config = dict(
    n_mels=80,
    tokenizer='char',
    vocab_size=32,
    precondition_frequency=10,
    max_grad_norm=0.5,
    warmup_steps=570,
)
Rows from block 4, named by matrix and row number. Rows with one number belong to one channel. Each number is 128 + 24 x the weight over its row's rms, rounded and kept within 0 to 255. All counts start at 0. Numbers have three digits each. After the name is the row's rms in percent of the matrix's.
# convs0: first width-11 conv (model.blocks.4.convs.0.weight, 128x128x11), inputs 8-15, a 11 kernel for each
# convs1: second width-11 conv (model.blocks.4.convs.1.weight, 128x128x11, transposed), outputs 8-15, a 11 kernel for each
convs0.45 101:146125154142170219186142141113151122092113139140145167126120146145162114196180123131115119100131103129124130116198096140145104101120122127119114137150145134079123106141151146084157138150136130107123122115111066102125105142157156132108073123099115144078152144154124
convs0.46 116:142153100106145106170170111147133132116130164115152150142106161142098103119152095172141109111134103099104119199113137197129106126135118108128137102112153118136137125145114121146154164137097147128123153090137109115110115161129119151094149127140147124134137103151150
convs0.47 115:149132114141167101139102125157127140123129127123143127106149148113115124099127140128137135168105124129091139075171185152095099141130145159136138133161128129146178119123162144148187142167140157136145119154086138100093109118151122119091149206122138140133123104132117
convs0.48 096:136139159147189156164060101130107142129107120150081133136122135116107148147123148187149146114110133143142107084155175131133093139131114109132150157143143112129135169155112153146150160108150145126103129112114091113241198153152149131149139115106107115127132105126145
convs0.49 093:136141182106110116139123126144109120133187164083086133105135128121099073156147124131140153165138161109138120131092132138094164107138070103090078141124146114173167168130105137139140146140161109121152105129144131144196112090141132128136112188166112097119171153112130
convs0.50 105:148095114127144138150157129090157137136155092149059116150121132130139157121121142121105114136116149124156112130135132119135113149113097105125101134120109111140118160156122137097121114123133129158115123155131129121131118143164159128144114105132167135110131149140092
convs0.51 092:115160149111145120093063099124107122141138089108107145127097153087153093185153154130110106097123098152144177122115128129160147124097141173148131118116116123155132139112118105156135119123073127118101132147168119134111115135142136144134132150139109131159093157107073
convs0.52 113:143126121143112116131136113136147122137149102149125138127162132142129129170129126135092135100149119130125177160134104110155169118115131081162163082165119106133154130128132056121166174167121109088131147124099160110105133121119135124114152144110092128131131161129162
convs0.53 100:105126154175135126118097096060106148124114129151141144122139162147128181115099081120097133146133160126114162113170152161126114133141117110126114118110115139124148120176128130122142123101125170124112130133110145110106131098143161136149138178130202102105100120092120
convs0.54 096:128128111116139119162131134119158138142129173123126126112122100103117121155130116171121142134139118108120110172199131135121191163132119144135122124132111157138104132118137148160165190112141116112102106124124111125105120082137160110118130128161129184168117150107088
convs0.55 099:103143123128132125117149127133127115125151107100130135154141145154125108154106110106133124184135099142166148127115161141150159150130153120125139111090146127108102133142148140162097142129112140097107112114144138136156108116120122142121110112153108119151129146095083
convs0.56 097:107120114168108177114106172128125108120115117134103151147123142122136131098113090099131133113116103129135140112100113129098088138087146145108146148150163121140112150146109108100111091122088106123146121106112129125120134098115115133116104126150114147153119125098117
convs0.57 089:127098126120126121088092104091135111170152103132127134130168113104103150141133116134121151102111143126116101146112116150089126155165145109098104118122138135127156131135153111113150142142143147102150132075119126111126128146118132128176173111129117120117113124150145
convs0.58 086:111103077099137083142121109102091073080107125129132133153143105151120139159119123177109149128098168170163163177135165138161181181094152143095159138126097114122097083110122140089073088126091102093144125097109143113126113119131108076125130093095068138113116119151150
convs0.59 096:138119131107110103140196112155119117138137132130088173105157100128140136152173108170131108146094108124113107134105104176118129142107097105129138125119106117155145144116112143128141142136123123098129105123117113165157099113131157102141134124122136071117111130138116
convs0.60 099:120098118153136115171108168156150120114134147129129119112145117127106092150128157157131099081093142114163113101098141130130137101120134151166146142138154146129129130145092152111116109160113174126129137085109124112124151153164146139118097101113113125151104119155137
convs0.61 095:102172134104095111129139082132160128166110094131118159117090108091147132127109102117154124135100130127106132124159144150120139104167134127109090103143142167133168173182158166124107173169078159127127167155113154117125130126095139139128126109116167138093090106096123
convs0.62 101:125140110133141110084139087119145154114111118118100128201126119148118150133148160187129125145136121133105147149125160108146112108122079148143117141162135171131108117127128167102123126107113140088095117089163144142203181107120127143116110091176135140153104130086102
convs0.63 095:134131144139136092119121127116133147088184137107173203123141137111141149118093128116129130130130124135116121104176114099168144146142090108114121134156133148150136130111130141169122156122129166105128130175144130166132070106134145119126115149147116135102114118112113
convs0.64 091:129076142125117113138120117119156151178159174137157123153122079128106115143159132090126140096159116113070142127140104096135103086102118125089140090131163086147102143108115121147129133101151124112138129147125106141127116097129148118115131149133158130152118165221139
convs0.65 093:135146152167087165083100122143136138158127128110150167136156177163144111154088090121175127138121108113112113125123119132120142139110109123156092132159134139161147144102109083137108143115107122149086116109106126162142089141138120110104136190158092106104145133122081
convs0.66 101:141142089114120117108141120133123115134196133161161136158114126109143105109162137092102117140132119100156156144106104097106120151152118144096146110099102134092123131144117138099139120145091089121094115140104117142102105162109110131108149116124152106161128135126169
convs0.67 106:139138105149138164095135117127127152160130135187162115125167115124123098138112100138087112126133128139153126141121113123093157118083122129164159113143154146142115118159085111130160150169188172129117177155134150117201102118120102126122138095132082131125089133129136
convs0.68 110:128126114104095109255162130153123124172137164112129180147094130122131118110108060111145124134143108125140177091235098151119122126105117134148149106184154130156172118166126105142140139144162136122121137150123142095164102124111137138169123106100137105137128111158145
convs0.69 100:133115124174150114096105133109127116092108142159120129105120095093174082104186158080080134117132098121103107126103117084109110121153116120124121128104117118148143145105136112134147193148137123153126104140112147138220165181142156103109103122156141123127154107152113
convs0.70 097:122175107119118121073090119122088177128133096147108127106102106111108097087148116199195120158175129142121132132143169119160131143136125120106115106122170167091126119148141150156109163185115144138113151130129096128103118102117119131105124139139069151115123063127128
convs0.71 095:095128141119102096123096130151114136147119146128118148169137089148157133126160154109173107117134145173098166141134149084102116121124132144150114146148164141156132131130132119127171137107113156099133141085143145098078116124147107140092129162130118107085139095139152
convs0.72 102:115149082141114083180132130104112109116114116117121122114153112105156117132111084061133141127123134120122143116139189150112131145132141116083169077144124108163120138160106132131141154074142124124108118122129138119144151116159133116143112158119146100142130160161154
convs0.73 083:126109153100129137168118064111116123163145162155122148122123102097140139087106118130134153140154128116123126108113127113150135111117164100132114082123122121137123147133091123141165164130136143157130152113125150115106143158105168149138133104154146156148148133131119
convs0.74 113:125113129156139132160087137133148115130129139137156142138123145149122153126090201133067160120099131125091142104155112106155111131100103129111140096130137132109136132130118114123155126135136137103138152122133112138169115162135145140106135158096130129132119134114132
convs0.75 082:110119137146131147141141138148173131130138115125135094060144160122163115119126167127166124171128132151137144138120128147104118091149101107140112168110138106130126106143138110099114099154108104126127119139151126096137147140125127136142146098109121152113091118124139
convs0.76 108:138159098172116139122153132106103084153112093134168111110157103120121118114094109168136098187059141137139112136125102165148119076165101104115121140168125155102116167117098140146102104137104158118108121138138115172112119117145125124105105165101121135102119125175148
convs0.77 123:137128122141143115133103113116123137089116096126140140158135113133138127186115110143115151132129125140105155084138148134104141117134111131178169151126159125096120129125151148141149094117125132112129099153131173125127113136160145122140130090190125120134111163089115
convs0.78 101:134140145130066157071109088122121165109127115140120116124083176134128149093106147115130128138107139089084077175045155139136127137130094117092137130111133091085127153137107150090118126116146121113146140115142108132129164111120103147133174105124103126139151150104126
convs0.79 102:149140117131129116140081146144131142121115154143109111105129120124126097094128144109112092133114095103120153115090151137117094108097151148134083109113146147158130102166140115130179171100140098127151129091130146091144118132143123096083134150146091187184102117114149
convs0.80 113:135114102140137157129100035112154168138184133110129145127145113144117103097108096151091126089132111142103110101110120100153142139107141121136109128113116121157152112133126106133182120103133088143113149136154169131123077154122130123152137164120138090138114133110118
convs0.81 085:153134138122144145124136175162144152182168123143137136156141119116130105098132129117078107137079101114122091170096131138129129138120088114122109108140149137147111155131140161196120171174109119101122084096131137143164110112092160138148105123123100134105148142118125
convs0.82 077:123168136173109104098115131130137111158192179188193152143118099119161129127094137136130155162156176128110153107108123124115149154141135113091106115111088115135130130114110139113125092098126149121141111115121156135051086112124107148168166120127111140153142137142131
convs0.83 104:103151158103105127141118126133160159121160104113129144136119115145091088123120127141101111143157120122099140128146103116112115103113126113114098133156141119124135127143104150158107139113120115107160095119120154106155140141130114148121123099143118124099163118146154
convs0.84 087:140141110111138145088134139100116111168135134126146168142127133156106132151139123116069112121126083130086142161137131085135115123110119111135150140139137155149084115149110151143107132132112123161147156140144155154146074137115098107137125068094115094153115136111131
convs0.85 103:128123162148087132080127128118119159109174188163168111133137129126114068112082152099123167087130139140135150149081096146138121160130144147146123092142113146121122139148147130140104139125117145093144139128090183136082109108120107122134181144156113118094130104134124
convs0.86 082:119094142133085134112134141091149092081088091092069095128140138081088086123100129103131157171149150143130163154167117106095115115114121100144151141129147134124122107124138136125152158143161115181166106115139133125098118142127137151165157150158118146158146086101140
convs0.87 101:116174115079102171111099106135163111152140180157173172152128158133145097173173112118106090121139105121127097121086137111140090093113109143151149115108114129098129139137104169156132136143151127183086138128103148114148126140105150105127089144170080096108121125138084
convs0.88 113:146110118114168109107179107112131135129123115127152121100143133156139125109143120085111108099098132117137117161210176158086134128137148103148172131107109144120147168119090123153161142106120105098133107173129123147110133136142153120130106083098084086113108126138087
convs0.89 097:101105109125087091153110122108136108135144104134118151145149146143163095089113125169113145147093124082103155148161102110124111075122117175150134143107135109117136093105120130127132114137153112153133124136119099109124162141102149129126146140134117161129122122137122
convs0.90 113:138140159117153139138137123125120125131161171102127131130144134112168148138143116138143135149113159090121096117108118132154135134167138136155103121169144144171145129109136100098136146113131098114126122126135143156091161130118132124112128073116153155111092099113123
convs0.91 105:185127115097161142130149151126152149119129143151082115097127123136169140121163123209162116161111168118094136095105141078132165171135145130128107133122108154149137104117140105153115148100121151155106110119147144147117136177105127136102151150117156201126143098079113
convs0.92 124:111114145120145119112104114123128143100085195153116103160178177102117137093161140153135147115107134121116129101150159086188142167148117135102115129082080190131139115087120140143130203140082119121126136124101123181065125113124126130136147112138135078140139122148130
convs0.93 103:146111161135161095127097103110131113100108164129132142118132106129140122135123124196122134114166118141150133173111109079136143143126096092122118106143088099084112115127141091086125097108132124111093124150131100150150162159105154127140144154144093116165119135122129
convs0.94 102:144104139150123127116114119124116153124128153115127088101133140108147098124092136081104179145096097125148123149118142101090150124161127122096152113135140106115124097121093106112145125107129090157114155134138127151103156150146122137142142118121127134151091151085144
convs0.95 102:127165112131091118123150082113147166099154136112182140129128138114110128130097086101118138126138134145156116154117142127134116109097147095135119131107102150124133130128111110087122110117124135129102137107144132137164143137124096162135140176178106171105146124110116
convs0.96 102:170098159085156133107142114131106135109146134089137098125112120135136131129079178224143121139071128153139106162120116121144157135137121121130090139091111145115108126134104130185149116108110137085130147152116118122132126137141129132103156108106113157158191132125158
convs0.97 104:135120142136065105103137160099134133113160113132141155151138099143082106113147144093119102088089084117120136185175156107158129142101124107114132128144099155129117160108138131112160152109131158108132118137130116135137164111104126125142115119128158146093146145136153
convs0.98 100:121110131127134163114064156080141152130137162136155117107094147081123141146132149134171138129104119146133124154170134106115087120156115119124093128113138164206149124124129088110119133163162131122134171075137137148052077163121121168106149103146187097098089095114147
convs0.99 099:117122108074059114100131141128108164138143169084107152144129153131145104096159115101134142106116099129161153115141141098074098146113115108110099119133130119119116119128144044106093143154156120119113134140143137105088135143128105142114095130168149132117093135115119
convs0.100 097:143124141089149142119125121118143132078091113124106097144109142139167128125149114141115138134119130130132180138120087117164139150135114082111147099142129106118115119112123125108153097151130109131164140107122108127140088115100100112116135119122157118134118115113115
convs0.101 104:096095092150158109097127107134134128154173138117129149152129155134086123200123122117120120161150119137095084161116151118102128087104102126117122138107089109125100133145117137082112104132138122188135113115119094101164128160135133154125147121144144134107156146107111
convs0.102 106:120087117140131138087102139124145101141118083101081126140106102120123141116108134130109119100111151144116114119148170180050154135150113099132146140129118148158104149133134141121142122136158113145111132116101128143125106098146125140097069120142110106187096182130111
convs0.103 099:108121142140094108124134103104164146108107094125176139193123105134090167124100159114161104112112120139152083103167183147127092133144118119100129123153116123155112126121129104080143131120086134079103108151120100124145134175143111159105151124078098133117151169160116
convs0.104 105:148131131103108095118118108172133121157104157139098115155112116148118130132108118125099129124097104145131118140106153133136192112146111118142112128150144100081084141132113127105112146104111142096122147148110138070143142113133113165123077143103155104122120118147097
convs0.105 101:140120162143108108129149139119141078159136125096110154167144151149145099097104112109124124114125137160165151105103103159192139146138097145102126136158127118120160116100118095102101073110100144136134139101117104111076125181139157144122142136119171107148136145107168
convs0.106 099:117136173143113149127118176170098108137098110108190125175133119171110158133128110107071092116136131114088100131155165154146123181104127125139171181143108092119103120126183133134129142125115146100135112127102166110117092094105120115119096128129081124132102127118130
convs0.107 085:098116107116114104126073067094115120124125122108164115064067122171126130132135112134093125113138100140117129127103134134138184165177116119096113136085099099105069087155127131153107128189153144122179097140150127125131166140142134126161136119149185129169145158186106
convs0.108 098:116084155110111139131117081132161103120125084116104110074096162149160105126173139143157106135141078128136121125099164118126155154163115120105064104103122105136113115110120136132101144132098124137111115120117090131110134156073131121123121140137132145135146143116142
convs0.109 096:102120094155170124167148160121105125154143105131089108169110137107078141114094173119107124077087143158122137113133121141134153109115118157106126165172155123125137105114082201180157123100135131108117148120096109146170117156123152122122105105090108124145163128123103
convs0.110 099:146151130092110140073067136105102134159136120122174130148169112117133131133164168109133136138116161134122172114144134138110141125123136154128085100128114143140139171101111104159115144122106147117156116137157113144125123153167090139116120185135151120091154155148133
convs0.111 096:142162122138139144147222147100102092128106148101132146129155128137154097138153138090132139146148136141124101100113131092141122102146138137090099153146153120125119107131113108083145145116110165131106134129178161126097124136107131119133142158117180113125098131087154
convs0.112 116:130119145140077140123175077145123137197155087099167124130111104130116132135136096176121105135105126111092114160110087160141110129121118126131139137122174121083150101147141162134166122136161123142109146154091114097137124138141126135141097171136135149137109111142112
convs0.113 094:072095131119103179167155150068124156095143171169166123116157123112115163150141151159133117122120110158179126095098108151138143095096085128145147136128138135146132145145133097120120176124170120159133159120133121105145116120090098099146146133091089110106097129125116
convs0.114 102:120132145123089095154107104085159132137096081097150153145115127121098125119139159146122152134124094110166110145098032140076128113150132142142112121161159122111099147098112158105100095078154151147129139145141179196160124104116114127140095075105143132141136142123111
convs0.115 079:136140108135095070108149126184152137101087113090103138107116119139164135144166112146143143097120171110168164168172163126115100143116139140118119133158144154137134084154112107090129058118183157117149126116089131112125117093136127118129135106105112120118105110133113
convs0.116 095:131098130147112084123052111080130103173141142177130113111149132123173148063124100110127132084176167169164136092131085130165147159156091140137137115140161159180111155123151107116128140108151123099077120101113165170124145151110088102118119117133146143126157114151117
convs0.117 107:118152098149133153088127135128150136140117075115122133139144120136132151104147137136133136159127135131101132115143147107136132160141120110109138134139106146135136092102130096132116135050105137118120108115170147121136207206146116156096116128115137081112142163196135
convs0.118 093:142144123164091116121156142162153111100136133150119136147123092117135205123102151136101116136105127121125111121089143104102136144139100117124132128122171114150161150177128134143126116126116116109137122146128109097148110164084130129115097117089121084120134140133159
convs1.45 103:141126121118148089143133143121103151108110110150142128119128138112116067150104147139127145145129163136120123148170093144131138161118135131120142176121153163137148093115117124084122123074146146141124151150104124127049067065082085115110144131114113103093127102140131
convs1.46 108:127121136121104166188111153142131132117140149161113111118148105155132091116132114097121156115129128127151126149165097093128151118139109135143127151148105126094112133124137151099112114144141115114144140118106106117125124137120148131100112119114111158115133164137137
convs1.47 109:131135145095145109155142135087144108126152116187117140133164087134130179100162116119115099151106129138119150111130106134119139104089139115119139132167086162111159127099143132104128140190162151136159140139111124070096086116141115118120114144150147135143148105133150
convs1.48 096:109127109149154123148141108137144128141128153137120122085108119130103128137097119127129134176131119145109124116165144150087113141121109151130153150141126128107076107141115106129150156117150159153167137120141138233138109154144140146116112118119121095092131155126055
convs1.49 097:125124140123131133119083156148120150108108126146147167134177143137109093082137135116134137123121123160106104151158127098120140107092098121152121119094136129099094114178157117114133136056120071087152086157134146137069106134118142103142125100101117086088093122130097
convs1.50 104:096128103160100090091140132159144134124136131106120155130180131129110152144111088099114145122148173119140128119120160175145124118133145105121110142107144131117107094106137151094114092184131101117140151139126091090135123123100124147113144160113113149135123153145169
convs1.51 099:126170140171165149187142120114143178130100109167139156163143096134084162130117165110104080122103132126182140138148080145140162131107121196137137137141118082154106145109139101089125118120101069129116117147138127182164104100095117128117117102132152133132137148135084
convs1.52 110:148104135123133129123110160113127155125152156145137164148133144112126119150145157159124093117123115134135145119125110090113155147104125130120107101117083120114125067119133124110143114156130134142150143141101127138160142119092159125112124124112107137128130174152127
convs1.53 100:118117163142139084202147145100130111130108117097161122120123131126133117135143137101085119141133094127164156107135132156128132090112118124139138129159114134146121143137123141115195160136142120169135129141151122146144083126138116112155105102122095086099132091124122
convs1.54 087:161144143119101112132142122127127141161139166129140121131162119126186093125118174085106108134131120086087103109138115175144158124091103125141158129140112145152145086138139149170193162126144105141120161136136129131123160130148129126119112142124148152133131137179161
convs1.55 100:093144133102159127131159105093126164127118112103148133101157089089086107095135138200230169091141103101110162144114125113103119120116138133152139118115118112148121157132134129116203169126146135180151163124122133133119125153125128129155147096105117119144131126149118
convs1.56 090:127118112080120159084098141095140118131134123146092122122130203106142151122125147104123133120094147117103111112143119134089126138104132130137135158151100152103107135130126133123134138164163166142129178121140092097112099114147145133145095139127133145139117126154149
convs1.57 097:129161098148124112108088130121118113113138117109143137127149139144146133087084098121132116130119096109158149145124147092110105122107172144134134144141119088129104144106079103140137123122111141135157164095057100126171140127148170132098104165139147134127132132118140
convs1.58 095:146091132128128116145147123116110167124166127210107132143143153110109143145122147108119124121142118125142156134131120108155127135146133142107182121153155147138148160142145146153145148130152162089108153142122119133138146131147143103146107138156165166149165133153168
convs1.59 100:122146092167124145132102116138109112115107143050114121182091100127098101116145126098106092114141136150162110113167114122143135192150142153130129115143153127114126121125087116107120132129140140164136134099116091125121149174125120112093128130113126097127134158134097
convs1.60 098:137112167095155109130090128097091148127113104082083029130166087107112145104121151124135114100137128127104125148171133118113133116120151170139131131118165129131147124131132139120123131132098140147119120102085093105134133108093122168081121180142167138075132110127141
convs1.61 092:164078122163071106136106102190114099111172128148146140143154146086113142129082115137133175140135180159127127098111137164111134127099127092117137110122119111155122158112111113117130072120103101137186129108128105119150150108150129127137130118130124118106091080140107
convs1.62 102:130143121110128176101121094136157089102117143103131121135091148122131127077150094127187079109106078111134147163140088147105144132125158103122147093087115081139158134150132123121148126088119123098102108099158121131126120130148137106181169129139170158106141165144128
convs1.63 098:148110138124137125158149127116128112158137127116143138162152125137123153144135167136132119103097121104135141121139167129159166119139105105190113160158159122158125130123144110130146130158153158159112085136130152117103113117207149151144135171158112124111174106158154
convs1.64 090:139139161116127164102110102183095136125142144146098107171146114128118080125125130120087096122154188130099128119120116088116138104145148130159143122114126119127157119107107114141131160138160075123140126098108130173160130110095113119102118138107114130158111140090099
convs1.65 096:153134100128153176068114134125152123151155152113171143117124109142123124136132116129121148124104113142128098142110130143143124072111141144121099119117122138135118106160142149115132140079082095112113126160136117111111103122107152086162161155159152168150103155108134
convs1.66 105:127164120127075151117135116138144127150113117127184154120136152150127134169124124093209170122151136146152140142096083102120108123131115085148137087153128140094109121135095115112162141139153135121106131134118119174117108150136136140147139137114110136165127127123109
convs1.67 106:118103161151129145137151086139117138138121132094120159096135175121148138142150157130118141128111098159033132130120113083125121134159140132131149132114151097087147138163106121159108060168108160088121114118116132145134132121134107129133111071112124139144118154130142
convs1.68 108:121139137105206124191119108136107134091143110137117119102138142121124134126115132146115135103094153152109153128132123178149146124152122147116141134168096110117119098111104119115120162142137116135091135135150132099000121158146097151145119081137126113081143172121124
convs1.69 096:158132146158193164092165135113133123148137127141169128108128127123153108115107107130161101114134159130115166103122128150150152107133143165139167147171105088134160123129128140144122115151180110121154140162146106123184169134110113117182160118095125136127134144120165
convs1.70 103:122158086105119131123152129086141126159156148151157165110099138153153169128137133142167086124081117108150116185148101094149134119112141104095126147111139083121104142131110086146156126100187162119102147117131090108116127138144168102189185202131130105110137149162162
convs1.71 100:149131132178094130183133127145126147143175119123095141118137132100127124123151125125103103123112139133107124126122147102142125118151106136145122128120138117118123127148109142102119147129129162142136161133129181159150150142109124087121116124171153135115125136109130
convs1.72 110:123168147154122151109086152118073139102106145152121155152126131132103129127126141125150119124108108117145155138055148152158139118127166131139139148139138144120153122146103162120126161127157118111128150147161091075107117119137123112130146095143104184149129160133172
convs1.73 087:090096102148088163137105164141123097153157148134116103154159154086130131187160168183134112107135106108102114128099107130127132147171095104106116126119113122165139190109137113121130109136120135129146173110156123089125125138123106099128118171165144153141138136121109
convs1.74 108:105126170112191162088136117139107114119158137129106134158157140119155140155119140142127091111120114127097153118141107125132150141087164139129139099148112112130110077129183125182166118139138116144149129157143108100076118145129144161133126161096088105121154105176129
convs1.75 095:110152133112128136139106114085138136154093114126121120135102119170147150114143101113130126112126085159093140132106145093111134142154141090129136121089132141121124107137105119133107098133082130138128127132126103142114136109116113146142116107144177126126127159136146
convs1.76 106:123152162137122116120152117141152169122127164135134080138155156130123103102133175116109140118145153111129130115145125155128137144129099131089130128119100154125132113136105126092166120177130135168109135091120134117139136110144146142141129149186153134164138112118140
convs1.77 108:163103169162198083119192101132117118109098158120118166117098119160144177114087125153143132107127145144129124152167128137137093133118100132150124149181130156142139163148132119150140109168097111096119118135124161167099113160167156110145146095172097106123110153113097
convs1.78 098:129131113130186044098151124117104120122172134068115158144106119147070160098140155110139125149087150149118106156133138156149138117093141159146109155100107180148131120176116130145147139086088155088133107164119174081076065135126137123126134104110109113135173095093121
convs1.79 103:108141157069100082098145107105119098102118140135088078070089107155109112122136100115107122125091109097128117171148133116109118063138134167169142155150128156138124089160113134112104147155114143111125071141093088118156137100120137153125148150134098148109159173154123
convs1.80 124:151145109127153165088163131129105132135140138132142140126119160152127131142100150122150094094105095155148193114113143159111121107120134138168118111112107100100125119126107126129143122149091128102106122135130127103096107147149135118124148112150129148138115130158108
convs1.81 087:127133156130126117185113118146098149147126139153147105128126129128141121127117122107110150129137136133129126163159108107185098092157142152140134141120083088123100073130121123119137127075155108159138051083123109106125159137131142138101127107058138115130139110108111
convs1.82 081:159131130132134109163149137126131098120167142131132149129138140168097133110124114092124138109106090110151169135128125123138120141108114112123103076147118159128148132142150153142125143145135153122134132178150174129140125118114111127113107114112084070084104105113116
convs1.83 104:150153099102119097138083167169111107118107130154148091118172099119138114089129112144129144138152155136155151154153107130088155141178108102099117178142136118166110103146133095146148135125126130109089115109101128121089146127132095120118088134087124106106118129126112
convs1.84 088:075114055149133150146145170111162113153135136127141117115106146123124117133131123112095160105120112165106139148127148127119096069099138149144133116160118141118141141156153081150143121118108121140101111135099145150116161096150129137124122106126120128124148116131099
convs1.85 107:130154101108104154109136183131098178149105077147081092136130135153123143183118140143055165153157123115144083119098117102173134157141137124127104112132096105091147163100135120094090140138166164102137122150139125176154126147147099105158129114107117113118121137129149
convs1.86 085:175129144148159129099128130154173186122111162139133168118192140133134139120093144128137147125165146118100095112125122133101146117140127122119133138097116131154142135157118132182137107097136097129110078117140146150199113150152174160148133133100106146151117123104101
convs1.87 103:141118109180135179143117134129116124172124084111184176116111154109143114109131108114159150091130124139125141134139166142220136114164146160140139100145097136127149148112131145140139065133152157111129141094086134139072110097130141113122117143119142119157095138181167
convs1.88 096:125154106120206143113145108127095140105171114104119150119149111143162143135116091103111111116114186113139141080092168150139112141111139140133159124126164141086185079131129153171178170174171161166130132118119149127129161129168121108190119136165111167152080126124144
convs1.89 102:115140121110128091114171189122134139138146158152137136133067109151151135103153153121107123178143139133095086104134120135147135144126125147118123146124134146189174087119158083116155116123101113130123142128131153130126138136127158079125158103115147123118104076099135
convs1.90 107:141126108140071115157116147141116157081106117140157161135116162134142148133145112139119125116104092133116107142136123121098112093126108142126152123135110163160130120133108104135121139129138147132138143113125138128143129115113125128151130129108146107163097155093121
convs1.91 104:105130091147136132147109146127097091143089125118116126072096116174169135123139150144142153128145091126090137150066127124134139089142140184148117142125136124133133135148166128146156144152152145137130103121154127185145108121150107135132095106151149096131114119139120
convs1.92 114:164175136126166189127147122137126123122131137144156102146118126111164142116143088095107080149119156139160127121099130138135107150134150139108134160145109122143092119142162122108028121084085143123142134100129120155097144131113121136116143102126142124125173098081112
convs1.93 105:136121121107164079181133099139133111117162083111150122123161083105132116106143115093128109089102105098143129129094134141144104140120109115082152094147095104164124111109108103129062083185089100124127127133094068074119086132104113137112103137114159107176113158122149
convs1.94 101:139112115150157112153087145131090144123144158150124094133162136112140152116098182176091096112140133118126095117151095124122130107133119137133151115155108121144174119113154130132143127127115142135147116107135176135129111146123114148085154149145139089118131141116133
convs1.95 107:122109144079150157105140146147112152086148151138141116177134143150142131157108142147159143113159146104126120171149082053119151151157098131119135133128103139120098101091095135092108140146099136156098122104117147120125130136095116139140161160091105162145157101130097
convs1.96 106:122117148173158106097093150084161125136149168118124113137137107159106171176167110133115132155142126109142133120137134123134148114163087100169139165102065121126090140152124149134120139107118132113137124161162132105129129114146156135151108125137119092176150140127087
convs1.97 097:139107146114083138124128131162143125124104135135175159125114129140122163138127097149139096083084117149174139153148141150151137133130141119129130100170115144129162144105153135113134086117157140132117113132151113085106148147108135110166150128160078083126115103090145
convs1.98 101:104152183162118140126172140127107131149130144116138129094124170118093125121137128117117123136087141062134102173155133158168129144125142160114088152114165079141110086098096117104108151155163146135102134116136091108102116180128127138103120110121112138120132152121114
convs1.99 099:098098082129178210154132147105148123125160131133086106099116096134113140107142122129138122109109127118109135130080159130150149145134124108081152116149135167141135168124100123137096115116119121132122160126138075098139139120102119110126127114128087108107122101127111
convs1.100 098:103130102107114107156093176115111114095115131134095094088126142087146135123095136098112130125084150149141103152162142138111156095122127121140132139168147132083106108150118133120154142152139139103088146163130116135100145141131136121091126145127130113132106132105128
convs1.101 099:123153157112146125162175120159136122135134101091107170197093142146165131106112093132128111146149133104102111160136127135182153164156123123139129112133103167110175161154103118127144174156135142128139122160170200182127127066114098141172122125126129097131182128150140
convs1.102 106:089116137065149201167124136122151134144140123156130138130125086140111176151107100084122117151109147145101145081147097137157100141164152109170140128159134134135139096125146131155083144089083141151108149124133128146110102155156152124130146107176144106125154152134108
convs1.103 098:174124128150156127196187149146129148151104145158127116137141133141105118136112135142144128141172166187116129141137156164132085137103109135116099115119121140113137109123170131125141120138115110136173119117138143133147155144121150149099128149149135138144110089120159
convs1.104 106:120186102122128133129142096158140139112073128107123158130128147140121086110102133150138146137122138134164191099116105121126118127129157150142143170156121126142109118138133192099108152139152136138155111100128175147148155109138120123145077145124121105119136115123144
convs1.105 104:122105121102149133100148101099142153155157175143131133122120133129163101122106110101130104139113105142149086115149143097110157182144111127131124081146125106091158123131087091112138091142130183131128120156138134131090099108130155147149119127101093125125128157130172
convs1.106 094:126123126171120167157098082183146120153105085159143112136142168115123170175147112125092116054083120090136146135098115175166141108112109157118102146161146119144165161144104141176112164147137087096125118105164128107077143124100080127098116125084082107109145069128101
convs1.107 090:096108137160150123140156167090132125134093140130132118108104105095118103125134142091142151140132118152129205143148104144133129143133136101123109167116134089096113139184140132140135147151136137103103135128182174150128112132116103143161123141121123134097148105120097
convs1.108 096:145127112090141184124138103157150172117135106124120160107164139140138124108147103175129111096156134178162134130155161108111154155119133117150118110115160126095154139133114126155110098138139114128145107127108087150169128134146142144125167111138129143110130078115125
convs1.109 101:141155147156155159163143108125116135101127152137136148186076064124118115161149070149101127085158106153141168147117137084092097086118112132153117105148132113107160099140129100138143143108137138096124103085175102188108129153138111149118163140102124161118102108164114
convs1.110 102:161132140146161152095119133146153092118157086122120150143141155120125145125135100112113118160146152091106130140153154096138188165126173154138116142123115090107121131097106125145107129117148122128153128183131160169208153152101068134137134110127082137120102096135101
convs1.111 097:085120139215171197172156113136107118152139126096119142124140131108122108120133134142142082130150134143092127113124138141104134154168078111136136119140109090118113116144095112121144130119131082143132148124123142124105146168108151153132134106109137159103114106125075
convs1.112 108:135164140134103193118142145125120111115132132126122140136084107171130136114146106117111167128107106151112121122126134139076079118096134131103126179117134109094063089111120124111091128135128117123159108116150149130116060112104156088136169153145152187104154159174105
convs1.113 100:105117117137149169126133137116143134098076075101126145122117112066082096127111134133100143147137144087112101123118159118145105133120131154091086147139112123158124094119172142105136138138140113134134129151158111097084111146176178144131116126119105104100137123084121
convs1.114 098:121151113124103113143189114140120116095090109140140126150135066087146134155114117143128116144112120135102172124124145151125136089128135158150118132163133068088114117103121117142127126127137145157104128174136105101116120127115144088160138121136178169093103155142140
convs1.115 083:166140110123109061111161129131078128157164155135142124136153129132120151175147162153155141150139130144147116126118087109153142163139157120150123101129134099103134145150128158147117112139123112090154097126160144123171157133130130153101116094097152122151096118123137
convs1.116 102:158092156177107139126117097148116100105131133149156161135120121125141124162166129120120099151131106113114116159164140134133125134151165157161150098116107083086110078071132128135108128143098147141142137101084090137091127138099159129147153089130127093091119112108152
convs1.117 101:126152176168123127127131099148092128125129125089077103084094117138111130154117094141102134155082130089130114138141147137105170123092133124149176144122101115105096105167106145088158116123140099145098114099094056023133139159110154129096092106087081090114120146122098
convs1.118 095:118139163140173171165174139123139121164070141114116131152156154118154149147140132128132124107092106154139148125127148131111111093146164154188147180130172151108125076140130102144166131120142117127175110145141118100065088128110148133109143132131134183154113089120135